Weights of a small CTC audio transcriber: norm rmsnorm, 26041 training examples.
Rows from block 9, named by matrix and row number. Each number is 500 + 25 x the weight over the matrix's rms, rounded and kept within 0 to 999. All counts start at 0. Numbers have three digits each.
# fc2: second MLP down (model.blocks.9.mlp.fc2.weight, 256x512), inputs 0-255
fc2.5:490537508516517544497489487501546478465477519470443499528519434503523527497474471464494495509496518536474562488569512509460441462517497469483475542502520478504476485464506495505481487501517523471505448532511497508481481483488486503472487475511463497487492508486488515501511526496516497489473508493546474550445470517519501543510476506504483522542486482521517483471463491538503491513492493550464531510529516490496484470487530437535495507470488506483502508494459510519526492511531510522511474516485512507478495493510484516499487483486498532498516497456488511466513516505518515514508538483461524538513501493491469498516455531496480504523470540504489472519557519514505475554485512468459508461511505496509483489530521483485447446503502519474505454511515517545523460501494525
fc2.6:475574508506498489512517461482457495537495520482544548523498479478490530513506502517485501479510517534501493492493541534519519495452477517496476496520514497460487469509497548509476445491502543527487501482511485463527437519506523483532520500510469508533486531498484486525535516517481480517531507480494501500481512514530512486469525556535501516500519493463509518508478531521510497494472490493481475495485552531523508510439477489515496513501459483491466453523508487496497492554518501520478483471459492490419505501531547484501506510505473519504510500511462466495514487495501470528542463491497482513477476494549537482576493477461525517455463467470528458536559515522483516527520527487485472509516505501506482539497513511528485483489509511528478506554491493506533534505465498
fc2.7:506499547480506503497507492456457478476507496503510482520486480538486508544528527496545470509535500457546502497516484521455546446485465491480538452488512509537501492496507498482541474460504511516506539577461518549491444542498508514517511464497487502456483494521498479545495512443486490497513521524519483489507469481472487477537480517485461508495477533537471465481516510514516490482461532519536537529516515505486475526487493590514492475454486474509467468504519508477499530515509488527507469481530483516546465479492491508482464458528422503514498494509499467454453464505486490537528504462451487506532533476519499474508484481515543519537474478533497524503499463515492491487516508484532467491489511507497523470513496544488464519438479470497511513484482579490495496469498512
fc2.8:501517505472483472567486518546540502496471532486520486549498522526547451520535463505511473524473471452482522493488564528496452536499515456523500529518509494514464468525506499465535486456509504531504513491512492548508538475479484512497516488486529498526467431505449480489503487477480518484494505442524497515468479523508562470538487523450492498506476491481513508495489528488512517518448504503471478481534526507513475398433531527488472516523512481530484494500520513503510472496547521511528515561523527525458532480516508488494488478495548497465522519487544523524537555506497530517486566491486497470494517550520509528462521502458531471505494536520539494527473547499488509478524452471496500496492487527531500474474503491542494507500509480481496522471516547510500550510533545
fc2.9:500480496494542529472470469525476505513525505444458484465486500507586502512503502530495505498521485451531438451518542504450534453455466484503452479514484505500483496506565502505521485514476509488524518520467485471495496526489473508540468491481504518436500497508476434462478484484491488464475512493546447524511498541473481509497514490488485508543492512487502501525494491502494520528507496502531467490505552505481500494456485483497491480510497469468532523506471550531474466500536538475471497463477528505568450520462492537500497516529492481548460501461475498498459501477483472488498517511464523500493477510507493456455477481480521510501481461480499464521452527539524490474505461522501530485481458483490501480500528500459493474511517500495542529516525492498541493490512454
fc2.10:491474478496507492486488522491515534531550509500457506497470500539500512522472497467486515504477503526465502487466506476492527489498541515501515495529498466526478448477504474559505487513448494537502472488500496486447548530516503528504517514480482495481485494504487491522484508545529520498464466508508479561546482539490524497455519482511491481533454500547487488507463518546561487517496514494498512517502527523534522478503450451469489502485474505452513494464528475499498529475454497494515507514492528510472483499469490527540523476510491523479490514488508515480533479512469512512518518567503476525528545504506540497523497481475479508470500491512476526530520499537482485517488526427487511505462515497465502539539474486514510522511484509470471466522506500489470459506514525
fc2.11:482552522489461477489534489516464486509502421500498482494507511498482518497485512535469451503531475487510503482474509480493525516479490490541492482467511516523500528481504486499555544510479528424489511522488504467471490476510491533498529529536457540518495448499544474479517501493495486526518501509476503472515520530492520494506512488534454467495497556538507469479487517492443541508569508480469517529524484490499510528426510502488531515503462545502534476493466518505468505486530470495497508494505520477492490534487487514505502532502500482471541529492515516518475520513528505527507492505498529548509484484507502482474520539502493476480545510485467509490533479522474472501524513551523497457505511473536518479511493485512488555503511522464506504515496519511493482443513531
fc2.12:491464530419474504479472512462490496552528507511453522478513520487536557531491522533513500534513460505450520519480491475480467500479521477492469482485457509538455492496495512498564505555503476479529513483504499482505536504518499478487484534487550469489487510521466505483524520479488471475478504483502488513477508477437453469472513505502476481495486517540486497540496491500487536531490489479490528559482462506517483498509484492484530453508516473504493515520485516509541490498461487556482517496492509529493532496491518511541518473499488484503478478494524541529546505527447471514512547543515478482505497514510540482442502467507534459500521514509464514540484532493474505542514506501526508538486485481544538526553461499510508498543453519510506468508544492529482490462506536
fc2.13:528505510523500530437457487446492532459505497517494506477470483461490565466510518491528541486484460525496504528515508481467463497517488452540497494486507498486507513469485486501509510500489520467459494456489511509506528530465475533502524477493476495486464523491563555496464480518517453501497501532512534534525526520480492475507471487489529531481502547484496471504489504538469472488508472480505505530491488507494532492492450555510457507485517536468494498508447502517512511497500513539532486492507489502483491469485519533477491514514502493470483512511549492533469505489511518490496549508467498472478517518487454503467502499491463523522525478554519508539536493504509545499497504507479502477505534478516495508551514514495467471506503501481533475466440492486449516491525515
fc2.14:501530481544492541547508545490524504486480492500497534529493468504519533521526515422448544470465477471498484488525490469547458534476492474474497513501464469509485501491467534503499513522514501513559486491534504492484468504523475524526479483522484482489509485559466514503459520509501426499501538477497478471464551510520542484477502475506505505521506477520483473465518561520530501470468504471474485495534495521542480516462487503540448481493510483485475476535527553481522488501498482516514503493527537483485492502494524505520498522497546494494532495490509502518507499512472521507488488503515522504493538516517554457513492489453494514511491526507518516486525521471479517515512518520463503527452466508533460510531530509499527513537488557514476510508482497490485512508524507
fc2.15:487512463503551491538498499494511544493500482516542472485515536515544525520505457493497516536489503470515514556489479512487526499550504517509570473520508490489500482517484526456430501472504481524475462503514476475502497484512502516530546438540514526448481502504496461479470501516482525499506478484484483500514520484513502467486505467479480515523476520536494530456515504500503493494501578552522461539520481483496467528543525539497500507539491505506489509476479480521454561529491498514533490508508461466517530501521497523515494542536559473522513543504515488497547519493516477535493529462512523516521510446523507497528485548517495461499493492496481516455480503547478493458538536514496491502469493497468491465494499484469512520454519495523520500466542504523466498528533531
fc2.16:490505489508445507522515477499486515489484463518475498457471470503509509480473473518509493505476486485488535476455511478463513500531485493492508512520525507502499471527505488507487522495484503510549505525481542480514536500532502512510510476509519520512478515481508454513540461504500512509491511500561480499493454449477531547514486477507512517490515511498512538502491479470491517508502488515559495494500526477467502509562516515535530529493483493511488521515492523502487515498521497500478523493517518501516526487500516507515493487488493527478483504453517470540532501501535491474494501501537521469499456478504490477503500507510492487543509479478558501529477486517515506527497501481508485552509474497486509514507510529486534500477509461489529499549513526479519482526479515
fc2.17:486505541493487515501529524525498516513448483526499537472497484472500490489474477502521464504466538518439488464475489485484517550516485527525499482463505498474517526550501529487507476481506477536529509478529476487499514498481493503499499490513464498482505481528507491554523488474494506491550546540468533489512459534473541520452472476559456526514471499526453492532498511487457511501481480505463522495496505493481508489541500512460508521483507507485484504488532543504485492468532532492499491506508526513483470518512492508503501482483537539448518487497530520499498471545493495491517496498486465511497541453494522484461511507496515503505489467458529487464514555492525473501458487465536484517487481483499473542511494501485536473453520466503462494505469543509514512512509509
fc2.18:498474487520458480545505528505498471425492500510526481521472537504518482512499476490520490470526489540532485507483476546496545487477489535528526455528501505510504526517520516514478489506500498545509512492482510476524514487524440529478493480454478480548510443501534464511531481518506493515451506518478493497538516468475505455514500515465494486464515505458529471507507470474457509471470503516523478511513492497508491525494507521528467505505459545469503496478517500494494491564551434495503503507546496470490504493503516516472557509512525524496532517495539488484474543478495472494529513453568547513530488498527516506500521490482457522489503503492511541492493520524442515513523516474513533512500495493465508493512492509506513483449592483505506505480498515450480496525523483
fc2.19:489494504487475481460468492485530519545481449518531549484490454515539471483492485466483463519467488492463483454526529489461475477461501517499484459456499482452492451473507512535475487489527484479525452484475469540520501531502495483495531471441484454497461529489494492477572497502541487490476552474553470502506476484516502522505503495517492472477497479479467485481477491467451498517538503493515484490492499522531477502419524508490454552509494467483508441532494478508525471499492469475486429484536526471477499491483501451449492510488524496538508469516464532518520438560513527467446513525486462500497517513464494526474504493493476483516511510407522518532479509476481497552489498486537528471508516483492480465493457494465511418517523484515500503506458499531543518468459458
fc2.20:525533531527470520519517479502485482492528508494462510468508533528493498485519490493485508504526493540470475502494491520518579493536482522485542494505478502498505509491500460510503452487516504469490509513498474495489460476462524493500504493482458466501484471512492497530436525486477458489523511471492478498517476467508493469509487521496477497487512503547507514454508513475497506508493485519516489478495478484509539509520501469492499501518508455441507524492516496484509521467465486513472496490508466480490494510520494518487510526494506538505462485537501453482483464467461493503497515497502467533525520490486475468467500492449508470491471522561471508526543480464426504491490497498471486496470508500508505510483529493522508486482516510514486518510507496503476500529528512
fc2.21:525534527495533520506533476502496546547512497501515459452562489507542533463478468496474537454479495506535451493510491460509541497471538506475559448497487493500499495509479474508516527483481479512526457574485470507500484498525534483528476492470498509473488525475528502476459495556502493468517493540487499457517475505483542549520514453493432476514496498475522520493487461539534485507525506475497509508533538538480492517489508487487472514483472440498512480493524552513503517549453525506487499500499527493527501478473515497493486516519520500499539518537499549488501492582485492501472471509525494550489503514506513530495506512538500483469524500473525510479526532490490504511536504500519478487510464535511493468503532495531531484498556502516489501466488494509509524454548535
fc2.22:510487455517521478510472543508541505534518495461540459518516540520458539537524505451458501520480497486509520549457517533524537478475490495510535545453481521549502514462503474511478518501504533479498444526492535501433481498561468517500488486475521515470518494501504485503493503501545473477509506536474523478519496479528507506485499543511503490461536443513546500500506538529499523428514486463467490507492501491560438537510497495435480510489504540505512472498487508430523448494507458476537508509533523477460469539481534531511504451483497534556546522494461517461486528544532483459513483481518514451520471502491511468462516499494522519531500480493528494437488538491465496527523532489514563460517505496474493532505505523544512458472543501469506489476528483507520507482502480
fc2.23:517511500515489553475520513493474480469534513529476521516531497494460496523547501492486505475455481517528480515487542504493443520496463501470518542525477519492513484490478494486454512470519485475550505494477511499476531476461522467468501499482530488534517519480522510468497491491498522515502460505525502465495520539506506484516511536483479499457492513495548556506503498468475488496513518506500509487503510527494504468528539488472481514535467527470522479501536510462466508504543503494518442494511480506479500484534496469499527484518578509474495503507492527515513477509471499505499469456489548492552508535520475506539500486499503492550486489521513486506556488470512521458516510531539509470525527509521471498501504503486504523461526514505513536498491476480558516544490471
fc2.24:509506493513496526483491524496497496511478527443488559435505510518537507528518495515521493506500477500545485487508493555459463494501515502454511502544512466492465490549499469490471469494499500506496495548494443552501481527478514465496491502504494490549473519518500502461457470479491534505485484475501537512503470530487497481490510505486474501467538533499501528456514525520489473495442504515483545507511456491510485469572504490547496497485531517513483471486517491499480467500491529487514504486534510524471485483529489516502500514466502518488496489468487496455505475471520496483482482501495473541502496508485476457471485507518525506505537470543502504527532501488529485482511480506517481505496499512539557500500466496515478487549505496496506478502522479513517522507525476
fc2.25:458483493477516474492521488524455482514485538506491511494495488524471502509508526475505481530474524506509521492508456500536459474479548476498490512520487492527524472516487482519486480526474466488533507503487510496482507476492506498451522527494516478536487519496495485454495495489440479496455496479522530510500450510520456497481481487537492483517473490497498502483515485494458502496424492493501485470512505471546528535481455462489541538523467491485508518519470502483487493487473482484513518440491466488481484516498529460513542499493479460537473471482488497491540491511482523469483467521518476470541527476457500482480507539483458506507469485536447497513514507497541502533493515480468467512491474507494504518509446509486469539470490491486518470548492537490509467538461505
fc2.135:488505453471528485532480478525509487500510499488498459445505538523464555519486497503497535481506533548504492495527497526463547525518490498489555484501519493511469520522472528514508525532470535553507512485530500508498538485515458528520464480521477509521526526547498505488454488517490485456513503501508460519477519509472487492536508483561482487538471555492485504513541497503508464484469488512491510462490498468521474503534551517460491509510493475528502557535478500477491462488517509522527521467476525529540464508496512481529518507523423498466490509455535499505505517478455517515495516533488508483507512502495524565502515495509522499551508471501468531518507526474552473507505477483530522510495536504480542529468493546487515505507529532471484488481498513500486500490500535
fc2.136:482465489492479490502533512478477499453467497547540475538505514505475500453495523507516485529508498490500474505485463457535485489527506482504491478499520532474492478489487546466546512456474482484511501543504444514484530516504505505530520475490489533459515518490454507521473476502517548498513528521483515494519522494468483489498458477429493458528502519508499486512547498511428509530490507488502526518504489504457483485499534461487484504517517501515530511483587504512480534497511471518552530518505515503548479502455490525523466477569500501491499474542488504560477505473527482536563526499530470499510516487524504534440507507511494483464484480474502480502519512471485489457439495504506519488446504501471532464509526500460550544487523503512546495459482525483523493532510512
fc2.137:491550452458520518487486479489471470431469402481505504468488479483553522520499520538526529466513493452531522492506508529524458493490519518509481515490489462494532483472503492520530504486500494540505495488498533471515489498521515480477485519497504500543501503501511498513476524512536509505469483512478470518517463521510471516505464494516494495492483532472480522527529484519544465517499452495504515449493459507454502507524499510499532525527493495518514525499483481485432498446470508504461482542479512495511518492465480469481502476513479511510518484465519506486520493500476522502465453488516528460466460475520499460545466469517519489502515514482499489546544500572508452528507533526514487516476472498524501514559497476469485526449481504470500496543514470473528477496494448
fc2.138:484515479520557489488496519452468534497485515454512471492471520508519505488524479468468479499517499521452478518536546516474486488543471551505503419402492447514472523529503490488547518504496453477517532520505486429467521491482485498489517543516431499488473438492519501507499502500494486515474476527474492436523514538481507434519553513519474492505484500517492472489512493483449496508478552494528498507475467513493498515503470490473485492508489516451454475476531502500520488471494488504508459508525520474507496520524511521533480501515495503507520494497486522443475510519464485474483514504507526475490507467523506493467530486462454493522525493498488516494512480484507501494501495509466501508545505486485485487502520542482501502485526518517492524484520510463443525509494486
fc2.139:504521521504505512544486508493446487490551492482470515519495495474538509508469469503478486490487499509489452475489517495562477472490499497477507477485489511511487512473455524475541506442522506516516500479479503496502543478485484470503545481506490469529464483493518495487482475508498501507485493479532465484499518456472501512538527466499545474507478517499510484468532504469480453487490485479506501506517507514488513462447482492539531481520468526477461511474504520494505525501495511494479552485516509504507490493506540486498518498514458525491528500500496476522472499504503525447538498491496505458492480488531491546487502490581498466477532517526493537547541480453505446528499514521536500484571485471533483538540473542478474490453465474505512470505491494471491432531516467
fc2.140:504482538503488510519497495468501456457454512520526467472488511487501483477523504511502489528531464479491500510484501498518494501523530500476505529505494498504510499493479509519501488435502525539508475500496448485499486471485481471497533485508503520465525489505509515465549472528481514524450483466471522519520478479497513496500484507467488522509473494449467530438477495541524483469476518468518488502481474475476469512487515485481454479463522526501492466516498531495495456501527497473496504512476503489511480490484497499482459470488513475506482495477461512513503475488492494512472443467544469491509543448487506512508501509479496516535507466500535496498507505509499483494475487473516490495469507508463532515460495482485524476523510499490549480496506515482475521433487512
fc2.141:522554491456511491513523510486488497505452460510471530495547479490504532504548513519506484469458481468531499544482501540505499505502451449510516451471485528510502497485447495552513497471557502538477502480499505480511527496517527547502502466454497533505518477486465474502481493481465511531489516538496497505467458471494523500468508493484522509498524509474543513481534520489471527507514480464507501529500512476494469503474499527473511518542473497523518478503509539509509490554532540536535502565465462537528490495524533531472487475488500518497481554497552442512497487526540502481487490473488487532497523469512450485519483480505509516495498496493490516507487530503524446508527540528500500511461497477476497492466489458515446493496465493498506524524506542512527470530507464
fc2.142:495484501498508494528534503473528471486493534494533512518479478507482462484493522509481471503538488548487462502491502517490528509481486536458498461508480507504540483570490549485476460516495552493490488522493508469532449525470519470513513498503510505477511498491506439520483521497564535508546484526485525485511500520500475516523519486536516478494449508514487494516523522514500457501480545482514484502460518495500526517463519503539480456455501540477478500494529499540483522513502510485495483473509521501484510474507565487507514492488497495549496497455454501488478495476509484501500498504511522532490469500492546470521495508499523498518512507505486495451520491503535485497464490531436512477530506477505502490515488541467456495518474496499504559515494513516464514465543495
fc2.143:475478454492523493509484515501474516523524477513510515519444513494443512505533489483497492503492504435504495499509536488470493501552517503480521522499552493493496467507447499503491485495455516492525504480513497517495484501498488475478536480516523488488500478516497525520513502549482495484471532459510548495541523466496506516495468523523466495510476520488554490521500488539500485511497482478494514586546470505522499490469506539459465490478518517493507512512502466518512470469466519494466526513545542548507443516498501510475494501473497486500482479585500506527506532535483522507487523494481504528484509507499498486490491474483525512493493478519479526530527528490492516469496489523442497503475463519513487523500484463496487475511459481482467448469485483488473521467509481
fc2.144:494488485487530530495526496478498479480474492509504490481519452515502458550503481544512489556498513505486542496440475477494522451476555489492459510518503513477516506469415499525486521490482534438489495537470487445514549511505526495490503469500521477523526506472507518499482514493526484443495466503581489493470483533525515484517467506512489499438526487486522466499476520493493476521490505460523562514474509523460517488454460444460518509532506575496506496504510498491493538479508442476516468485506545485521489460534473508514550485538517503537575517491494523507466481526511467514514480472486471477507510511467491477528496482515478458491463484473535475491462493490523487541492516503496478492510532484496517497491493498483486491523472490509472488490491516486511531514501477
fc2.145:550511479494514520506478500522486482485470521512503475530499478505492462537516499494481486465514523461495484465521528509512541564535511473538522522525494534501429491510457518478470498472508510499480475524509499467479481559515502478558487494523521513520525547463500498477484495493496530513517511508530529515479435462515516469497480532493521500490506513495492493540540502505524501515484469511508495486513529489549492521496491496462495528484487519510522530517515473500509479549505512516513445472535487497493506535517487519506486499486506495458483494488476478506543519461476502522520530480502566471487511494507511510541512498482516504492509507485486507485496499536512531471509516506528463508501467501538497474494509508517467482506543526509504500511491460506529547453493503
fc2.146:517526476496495483510506521479500522475502507477555456542519511522505513519478485501514500491534492503503497505547533516496466510530497488459509530472530500480502517485512490516500531484531483488518471474531507504516510484492505538529517505482565524530508524486490516526489489484479498504495515532503529515521517456520519485483495496556504536482506462498488496473519496512490516517524506496447530466521524507490486480487474525475473516514525532508528465536470479467445450539506508523483514512476469480496504522510493491503502521528509482518513482488513455518509539490504471506537495514511495512509494456511497497510469494483497462505491536475503505504516512492522506507521490510506510494487524463552530512525509488531516459504513530508482507531513458519526493515486506
fc2.147:527481533507535517530471511497516539509515470523521498496514488511513497483533491520539512491491505497515471505469489519465539514540514527452502514509524495520502508484485492466525493506496524504483526500497498504531460528520525516464521484492525488510539468487527497517494513496509520522540529493488494489451510511518464487555518470468507524519513489550470542531498505492429508516518495518472483539490480471467484552522512490483483488524499490483514511476504510533516537476535508525513476500498486485535501526495521505511486479484491502505530495515504519482503464509496438459500536492500475489494517539463517511495544477537524489482479498504492511476476470486510554460476479491511510492496542514527560468504508497512500495542501551514512501506529509511483480515481504
fc2.148:536486511516497516511502483547503495481477495480548523512487521480511511503484512498516418501517525491506434509500537495485517524477502505530539514449491510527511541506506519502467512508492465512513507482485494536490491545539528472538505533475532484533539513492512536534483511513525468477515464539479542505519479488522472475482531468505515511502493535484459462495462520542511470521509504495495477540525522521497507483462499525527437531518506528489539535529522502532512517500515517489499455487485520550495491476471445464526548500505529518508551502516507498512518506529516508545481531470522524486549485543489493470432516507484476502493549539538477548501477509539482480488511486510524518534520468496503491498507564562533501508548543522517485490457500468488532535511503496
fc2.149:492447479471497531492525509475548474525517511497515558485515471470515475507510473553485506469514444503497430510488478514506562467472481504449486503489502505507465469489503515472541520496517453488474536478491500508479469485497507499465518515482474502515483504517484482452486499490479488541497488522503489422490535507480498477545496543500487463500454583473473487483438520482472497516514507511483513486500446466469491519548517492467503498484479504530509506547493493515523541481462498486482479507531500489511475508458548478489510443465467480493516461485510518501469485529469484520505462514535515489471518453500483481480480508523480497463538485527520489522538510500490519496500439471466495526472478486461452464512480527484478481483487489518481516476467529471483453504493483
fc2.178:494514548501484509500499484491493582502486541468480464533440474497471467524519505484521487550507511464485497467564474513463496501466537559488494516498528499487511473510511490523477433468478531499452471540458538496474504519532479525528525541488531519481501471460492506514544503515514516479491503532494475467558536433529459496467524467513503502511493549462501493532510471483491493488532471539450497529507514485529513491522505530477464468502472473481478517520470500466479476490537483496509513462483442532521484529481501492495494507501492464444463495499437533474490487568508510529469525462565487476499483528499473538515552501479511513498510510495509489527498526505429475515472500502497538494495452521526494494499511512461522502510516501547491465463492471526563477480456499
fc2.179:539518491503493487515490557487503498505479497506482537527469504526460491512490511492530490473482497484527451534489503499529493491455495507501461529495516551496538501500494511487488465496475508477522528483492518477498538495489498532505471557468522502515518489494444481500525502517493473519502473492527521435509485525488451524487526501507480494508518503508497516511524494499482555537511510522529524520502498493472574505460465505507550443482487533467470486492534487531497463489517488473534446454454517448524497475451493479535534462478442481511517538496494504468499494522473498514465501488521482517480509475511442530492474476483482481480493479508513498475504488475513494533493496520490446497496516531544507531487497470490507484506478501511500514503526504493461459461511474
fc2.180:529458491485528484433455490505483504474468493479511486530473516496460531514495456533521491492512541532540472485482500490427468490487503480511503474514525480496498496529502506520505476549465515471537512496492497496492540495517516490491540533506468510468481477462499476516510494518507531511506495516522513488498458561473520503514502491470518488529535463588501462539532435526517477549473503521480495487476529486473511519499513486437499484479515478533491494498459481479481474508480487495518513481474487494504474516527500521482483537519508516519542491520474479480500477514527488488470454521450507503495490473529537521515496505508520527503525499506451509522524467535523533548508544500434544517499500524497533486479506526467497498529440474402497491556492494517540469479540503
fc2.181:529486494518499484500483463438525496492513457511518462468468474476507487497473485457484492518478509476486470465524522448471476532439524490506502482533481507476490530497494530525501493489472484520436447488519515507538493485503515485479491514441561514472510443493472465531524471510511502469512496484493536492503529519472523527493498507492509500502490517520442517485503521499499491552484513467501473537493481503506526478523488471487484509511476491496499543521481528475527521496497495499499461508515546493493477495501498469503494482480514502449510495475490505535485473488467496479461469480469515506474510438558495469510473495491469481504479521512504509501486519525508512476513546492479462484512463510505490478489507494502468484512484521494485471507487483482504501471502505
fc2.182:507510531456510538471453508492465464560515478478493475489489518507445489504509498498491476502559499521452483472526496514508507479521474499530496525494532483566491479519493497484468469511503494490446532497507442490483490496503518480452477509513483458514473474500493472527535511469474493516499519465517524471472491551536504533475488491485508540456504530502498464515519439484487559487461500459538515504518510462490482494486511414503519499511492501513488541524478523486524465483482487483533469465527518505461492467477523528482524464500507504512523519505459504494466523468449465516507527516502525457520478484470517527473494539529526435532459509488480498506498518460475456489503475525463521532528496498459568482504475501501434511476517445505461522519507546487499467495490535
fc2.183:469516482484528558479481474460502487487512490520473485518517524516519488509510510477452501518491517508483516512461513484495503476500510506484474526524542512496459512465511503493516531465506541503526479499498488490506532498445542446466502512478496457473466516501513506545524525495503464557515469479529476510474528438515533478473503450500473540471535495502492557492463508504541468479493523494508566525507537481485482478483494496506491506521481486522514508519466513475490505513513525487491537470533483496428497532516552454484499503520449471477510453498510527503505527505491511471494489487490508481491505492476465484555509517500501496498504508521490490505514519501499456482505494552501505527492504494495447508528458481511515522485520535514489509527500513483471487519494452
fc2.184:490501486520511503469507520471474479473511493511466509516526531510492503514507533523518437492505519516520513512462447480493516463469523457523507469530466487536549499495499471509478478457485501498516456503503521491505492510488525517506449501516523496473471471462516495489505496512453490481541508493469517483498501439476492494482487474511477502444485503487489520510491487520494491481510507547471492505492547481510460476484485540510479460509505492472526488524494465499485533482493506484505494490492470512528517501491482522453498512557502474518517456444460524474496513505502492518449534499515472451499516510488445517517486481527494494488488493473512491482495490466519484523473532461520518514536524465475490522512499495481524544481491497511491491496509516460477462513508513
fc2.185:485523451518512543502469485507488478496543526528519512477495497493516495498439531448479529462488491473470524496497480494452469492474517510532543525533496473472469500523473496473453515513531528488508499516524514521480517468508502466507451508490484461477506565498472502534504475491536506457512464494509501550486456473470452487526472488512518488513505487520466530493535505496522444487494491503490458485514502511540505477498454549480537496497502492507490503518495514532545494458507483501477522516464478473518501467506429522484479504487500501478470465472515498496487472519455548548482528547475523463488546514544500498508489484517488502517495490540499517518525532463490514519545503484489545486503471471516510494488509507518505490519527506491517510572476513497440513503507481
fc2.241:504485465460492502445478508491456534542482521491470516536488496534528508509518513479488508516481496494517505484516517549491482449475495438456507478500526520469455476515514469561553457488552464492493494503536524502498539482483492527490515525523485506513512546518487476507554515514503473507530499526529493509515567537516452517486485495487544492541477526473526512500495507489488454487535488486550504485484507509527494483502502533495529485510550471490518531506469508487507493490496558538535462481445512542507517535507510468457471532567518506502484486530494519472502519508527538507499531538457525501485503483497484497522529506508498543540540506510552530526483494511487467521471481510517512507465497486538484527551512481497486502469440468528522496525483484532563479530506510
fc2.242:508518493497523514491489518503510514478463486524475523504478483505477529536497489524537499484529518482554504524534464487456432483511510484549522517540504497497514520510457514490503502514479517488469496487502534526513483486524531476504510532509527528488474513474508498533488480507529498483516492515463497505495505511491511540559523449478499499520512532493469486518501483503522526552488543485491501496486482501461510470521454494520514513514493488510542489503498500514512533483532517524499477501526511513539522511494541485505513492512571487542516508516561525506567537522555484531503519524486541466534498492523510495502517520493490491468553490513469520501478471549476540487511538524503541481457503497506511499472455508503498514495462500469489489503503526481517489539506509
fc2.243:489518491481528488503468557520518550494485449517498518503475547508489511529509480541526503497444460456474503533533506495507533469522496494520497517478494465537469498494487470506495471520513509496526486510499491498468503520493481485524473526496486512533526469531510515512504526528502485483551499478491511486488481479504507508484518503553490505462490475504520471520475498522503536498485483488513501489519501557567523506488502507480517483506499531502549470501491505532488531501502489517533480526553530501440496534490530511484506505456478477528490519536526488502492514479503526531532520537473495519472518531549518515498500495525517472505519473507505525521533482509472537485531491496520493509508502472493522524551498504481511450552497488523480490496490466499502537526510496
fc2.244:482524460485535487534474469532546504515554518505441511509512501522487502477467474503507499501510517524488449523515531483504500499500454480525500538497509526469482507527533498504455508496534519500472508521510459484511462503516515519530516483538484501538491482507503478502523509443479480466478566510497510477494515483496512532516471454491512518487513542519542497506513478477516516488473465509462476514519504511489497521533461495454506466490515504534466542514459523503551483462458539488513499535530490513459523505473493487500538519482440519463497499518531496503513512507550533504512533523491499552516507479494498521514497533518499482510511503490521518509489498510487530530509466482529508499430515518494518489529526526525503524512464476487539476530495494521521515499492444
fc2.245:496512534494488500467520539498501487503481486535477518488515465502466496522487505517497495492506487513517529533485539527509494486508477503539535511483476517456511496508514489513540503485510501530489503482532538500494497515506487487506491502511527500534542481486529474486518495509519487546511480533535495463496543510498500478515497467466541491454514511485509522458542516504510516503504504470510475501521472466487525533520511559467485493497480513500495487507531447514492523505494478511510467446518506477526485473476449497480512453479524515497536500463501454531489492526501535539447432485545524526504503533549499524502483525484519486502517489480536478489500483524493484524517476516488475496487528470480472523508520527529495504473481511534500458512512511443521515490514458
fc2.246:455508560519516503496535469520465530482499494463464489492467456495503451485506508469504550500493484491487505485491490474497513517468493509480462517493496489525516465504496474520519497515507461540528491500519501500532498459470469490529486505490511528450443508508528459490514515504501438529527488525534491513502491469464485525485469497514509505502509515489517531539523512527504482507450484494498511514510545457494506513513481504509525468532476472496500506538545501510458463535480529497507489511496462498486479476485508466525472467500533494442475499477482460471506502547482538460493494512518480484485464502444515461551490518480510513499535510493510479509532485469504458471515488450467519495512514476482483492510515475471485500540517514487535460503499519435467473456464488
fc2.247:454522531475513502529464521529490532497472469544527499514523512522511482534522470512518511490531501546513513462466488455494444514509524510493513499498528488472488528520499487461523511536457484489539576548492492474474495509485482500521536474538504483474474472481483487528506511484486549560505479528496520506506477536509522493444509494553505488529478469481503497511481491535492532513467495488470520504488569478501486538458531512486543541518530527499510509474485503487468455463534514536501504501485463532480541508480544503481504525533502528526473525521488506490536487478491456486533531528474535479466514514503493502497540518473520495503511470483505514485477514500496460561562465473512506507520518549553525533510542466529494528505498490536484501538531505527522499500475486
fc2.248:508519472510539501511523525520509518492547469483523475536460542506474484483507501463504464505457500498495490478523490548483509514494478488489459478486488451485468529485448476523436475457500514486548515541473499485503468473474499497485536519474502466489482455479530524476479490522515481466496507567529499475557501498452539485529534502516477509459444562458471497490511510519509511497507474484458497484531493513505528500483492452495483506483455465500509517512523448523484496464507458521528514491485486511526458495490486513503449512481507487495502485494477493533504488485459501502524495477468509535454527507512499522505511508481505479519548514491510526499465516497506514488477515534513522481502479503463510463507461471482495477483545522512511505482519480498511498456464534
fc2.249:560534490519532511541517527488526423484463486561478515484544505490555520495451474472414485437507499524494523493483496501537480510471450480537535498499530517473449514465492473497495558502515486488540454526478478501428458495484576524469522433510502490519515516519590502551450538466553511542563518476480534521430542561518503475534515559475565523496481433480462483428490492527484493479504513406465453536536528545529478466540543475491523528474533486489509508493505538521503516527451524526533506512563541494504568467559517514463506519472517545515566455533522492499470518418532540517522477475463514452519477546521532568516546457476486475476503508509496552490545465492489534533494528490479504537486506480479484536509494554501472511491468524507539504535499514481458523489513467
fc2.250:482535547454534498474568477538507512496494478493487484499523447491479473495528510517508512455509493527504500481505495483522517489502500536470493483457490438495513503505523454497495477482540515483461461473471542513507470537520538519491447501528542530462495520485551462542503560491516534486462489440504485490499497495472538441513524534476509523478515487485498532475515475500519522477483465526468531497512472568536503502494505507526528518563503506488536513518529463511535517528510485471461479503509439521460498527535490476540483525465521539534549466496523474526527533536537472507499514482557532471517504516516508498538495504490489523561503495508549516507514503517505509505517472522520507513516465458468459508454526553509447480475473507496483496489465500479510507468515474
fc2.251:510494505514487516532521508493561488501485482539462497495510543520489509496474501436503487522445479473501543487517489518480491525491459511475536460458498484514511495511495491496479509453530477562511473529515499501533528515496493511507484493490489532489531485521434510528493477513552522477484501508434500486481528497489483518517468517504503479493497512487488498488486492502435493503462510531513503520491491509497482495518528521481476487485458487464472500517503523478511511458486523472535502505546564487490538513522489532493538497475551543510474458551478501507487492479484485476527531472480489518525529547478484525577529472512459471482503492463520523466525519451498512497525513483473472505451551469530509460489517494507462489515542508447488505466502465507477491478466505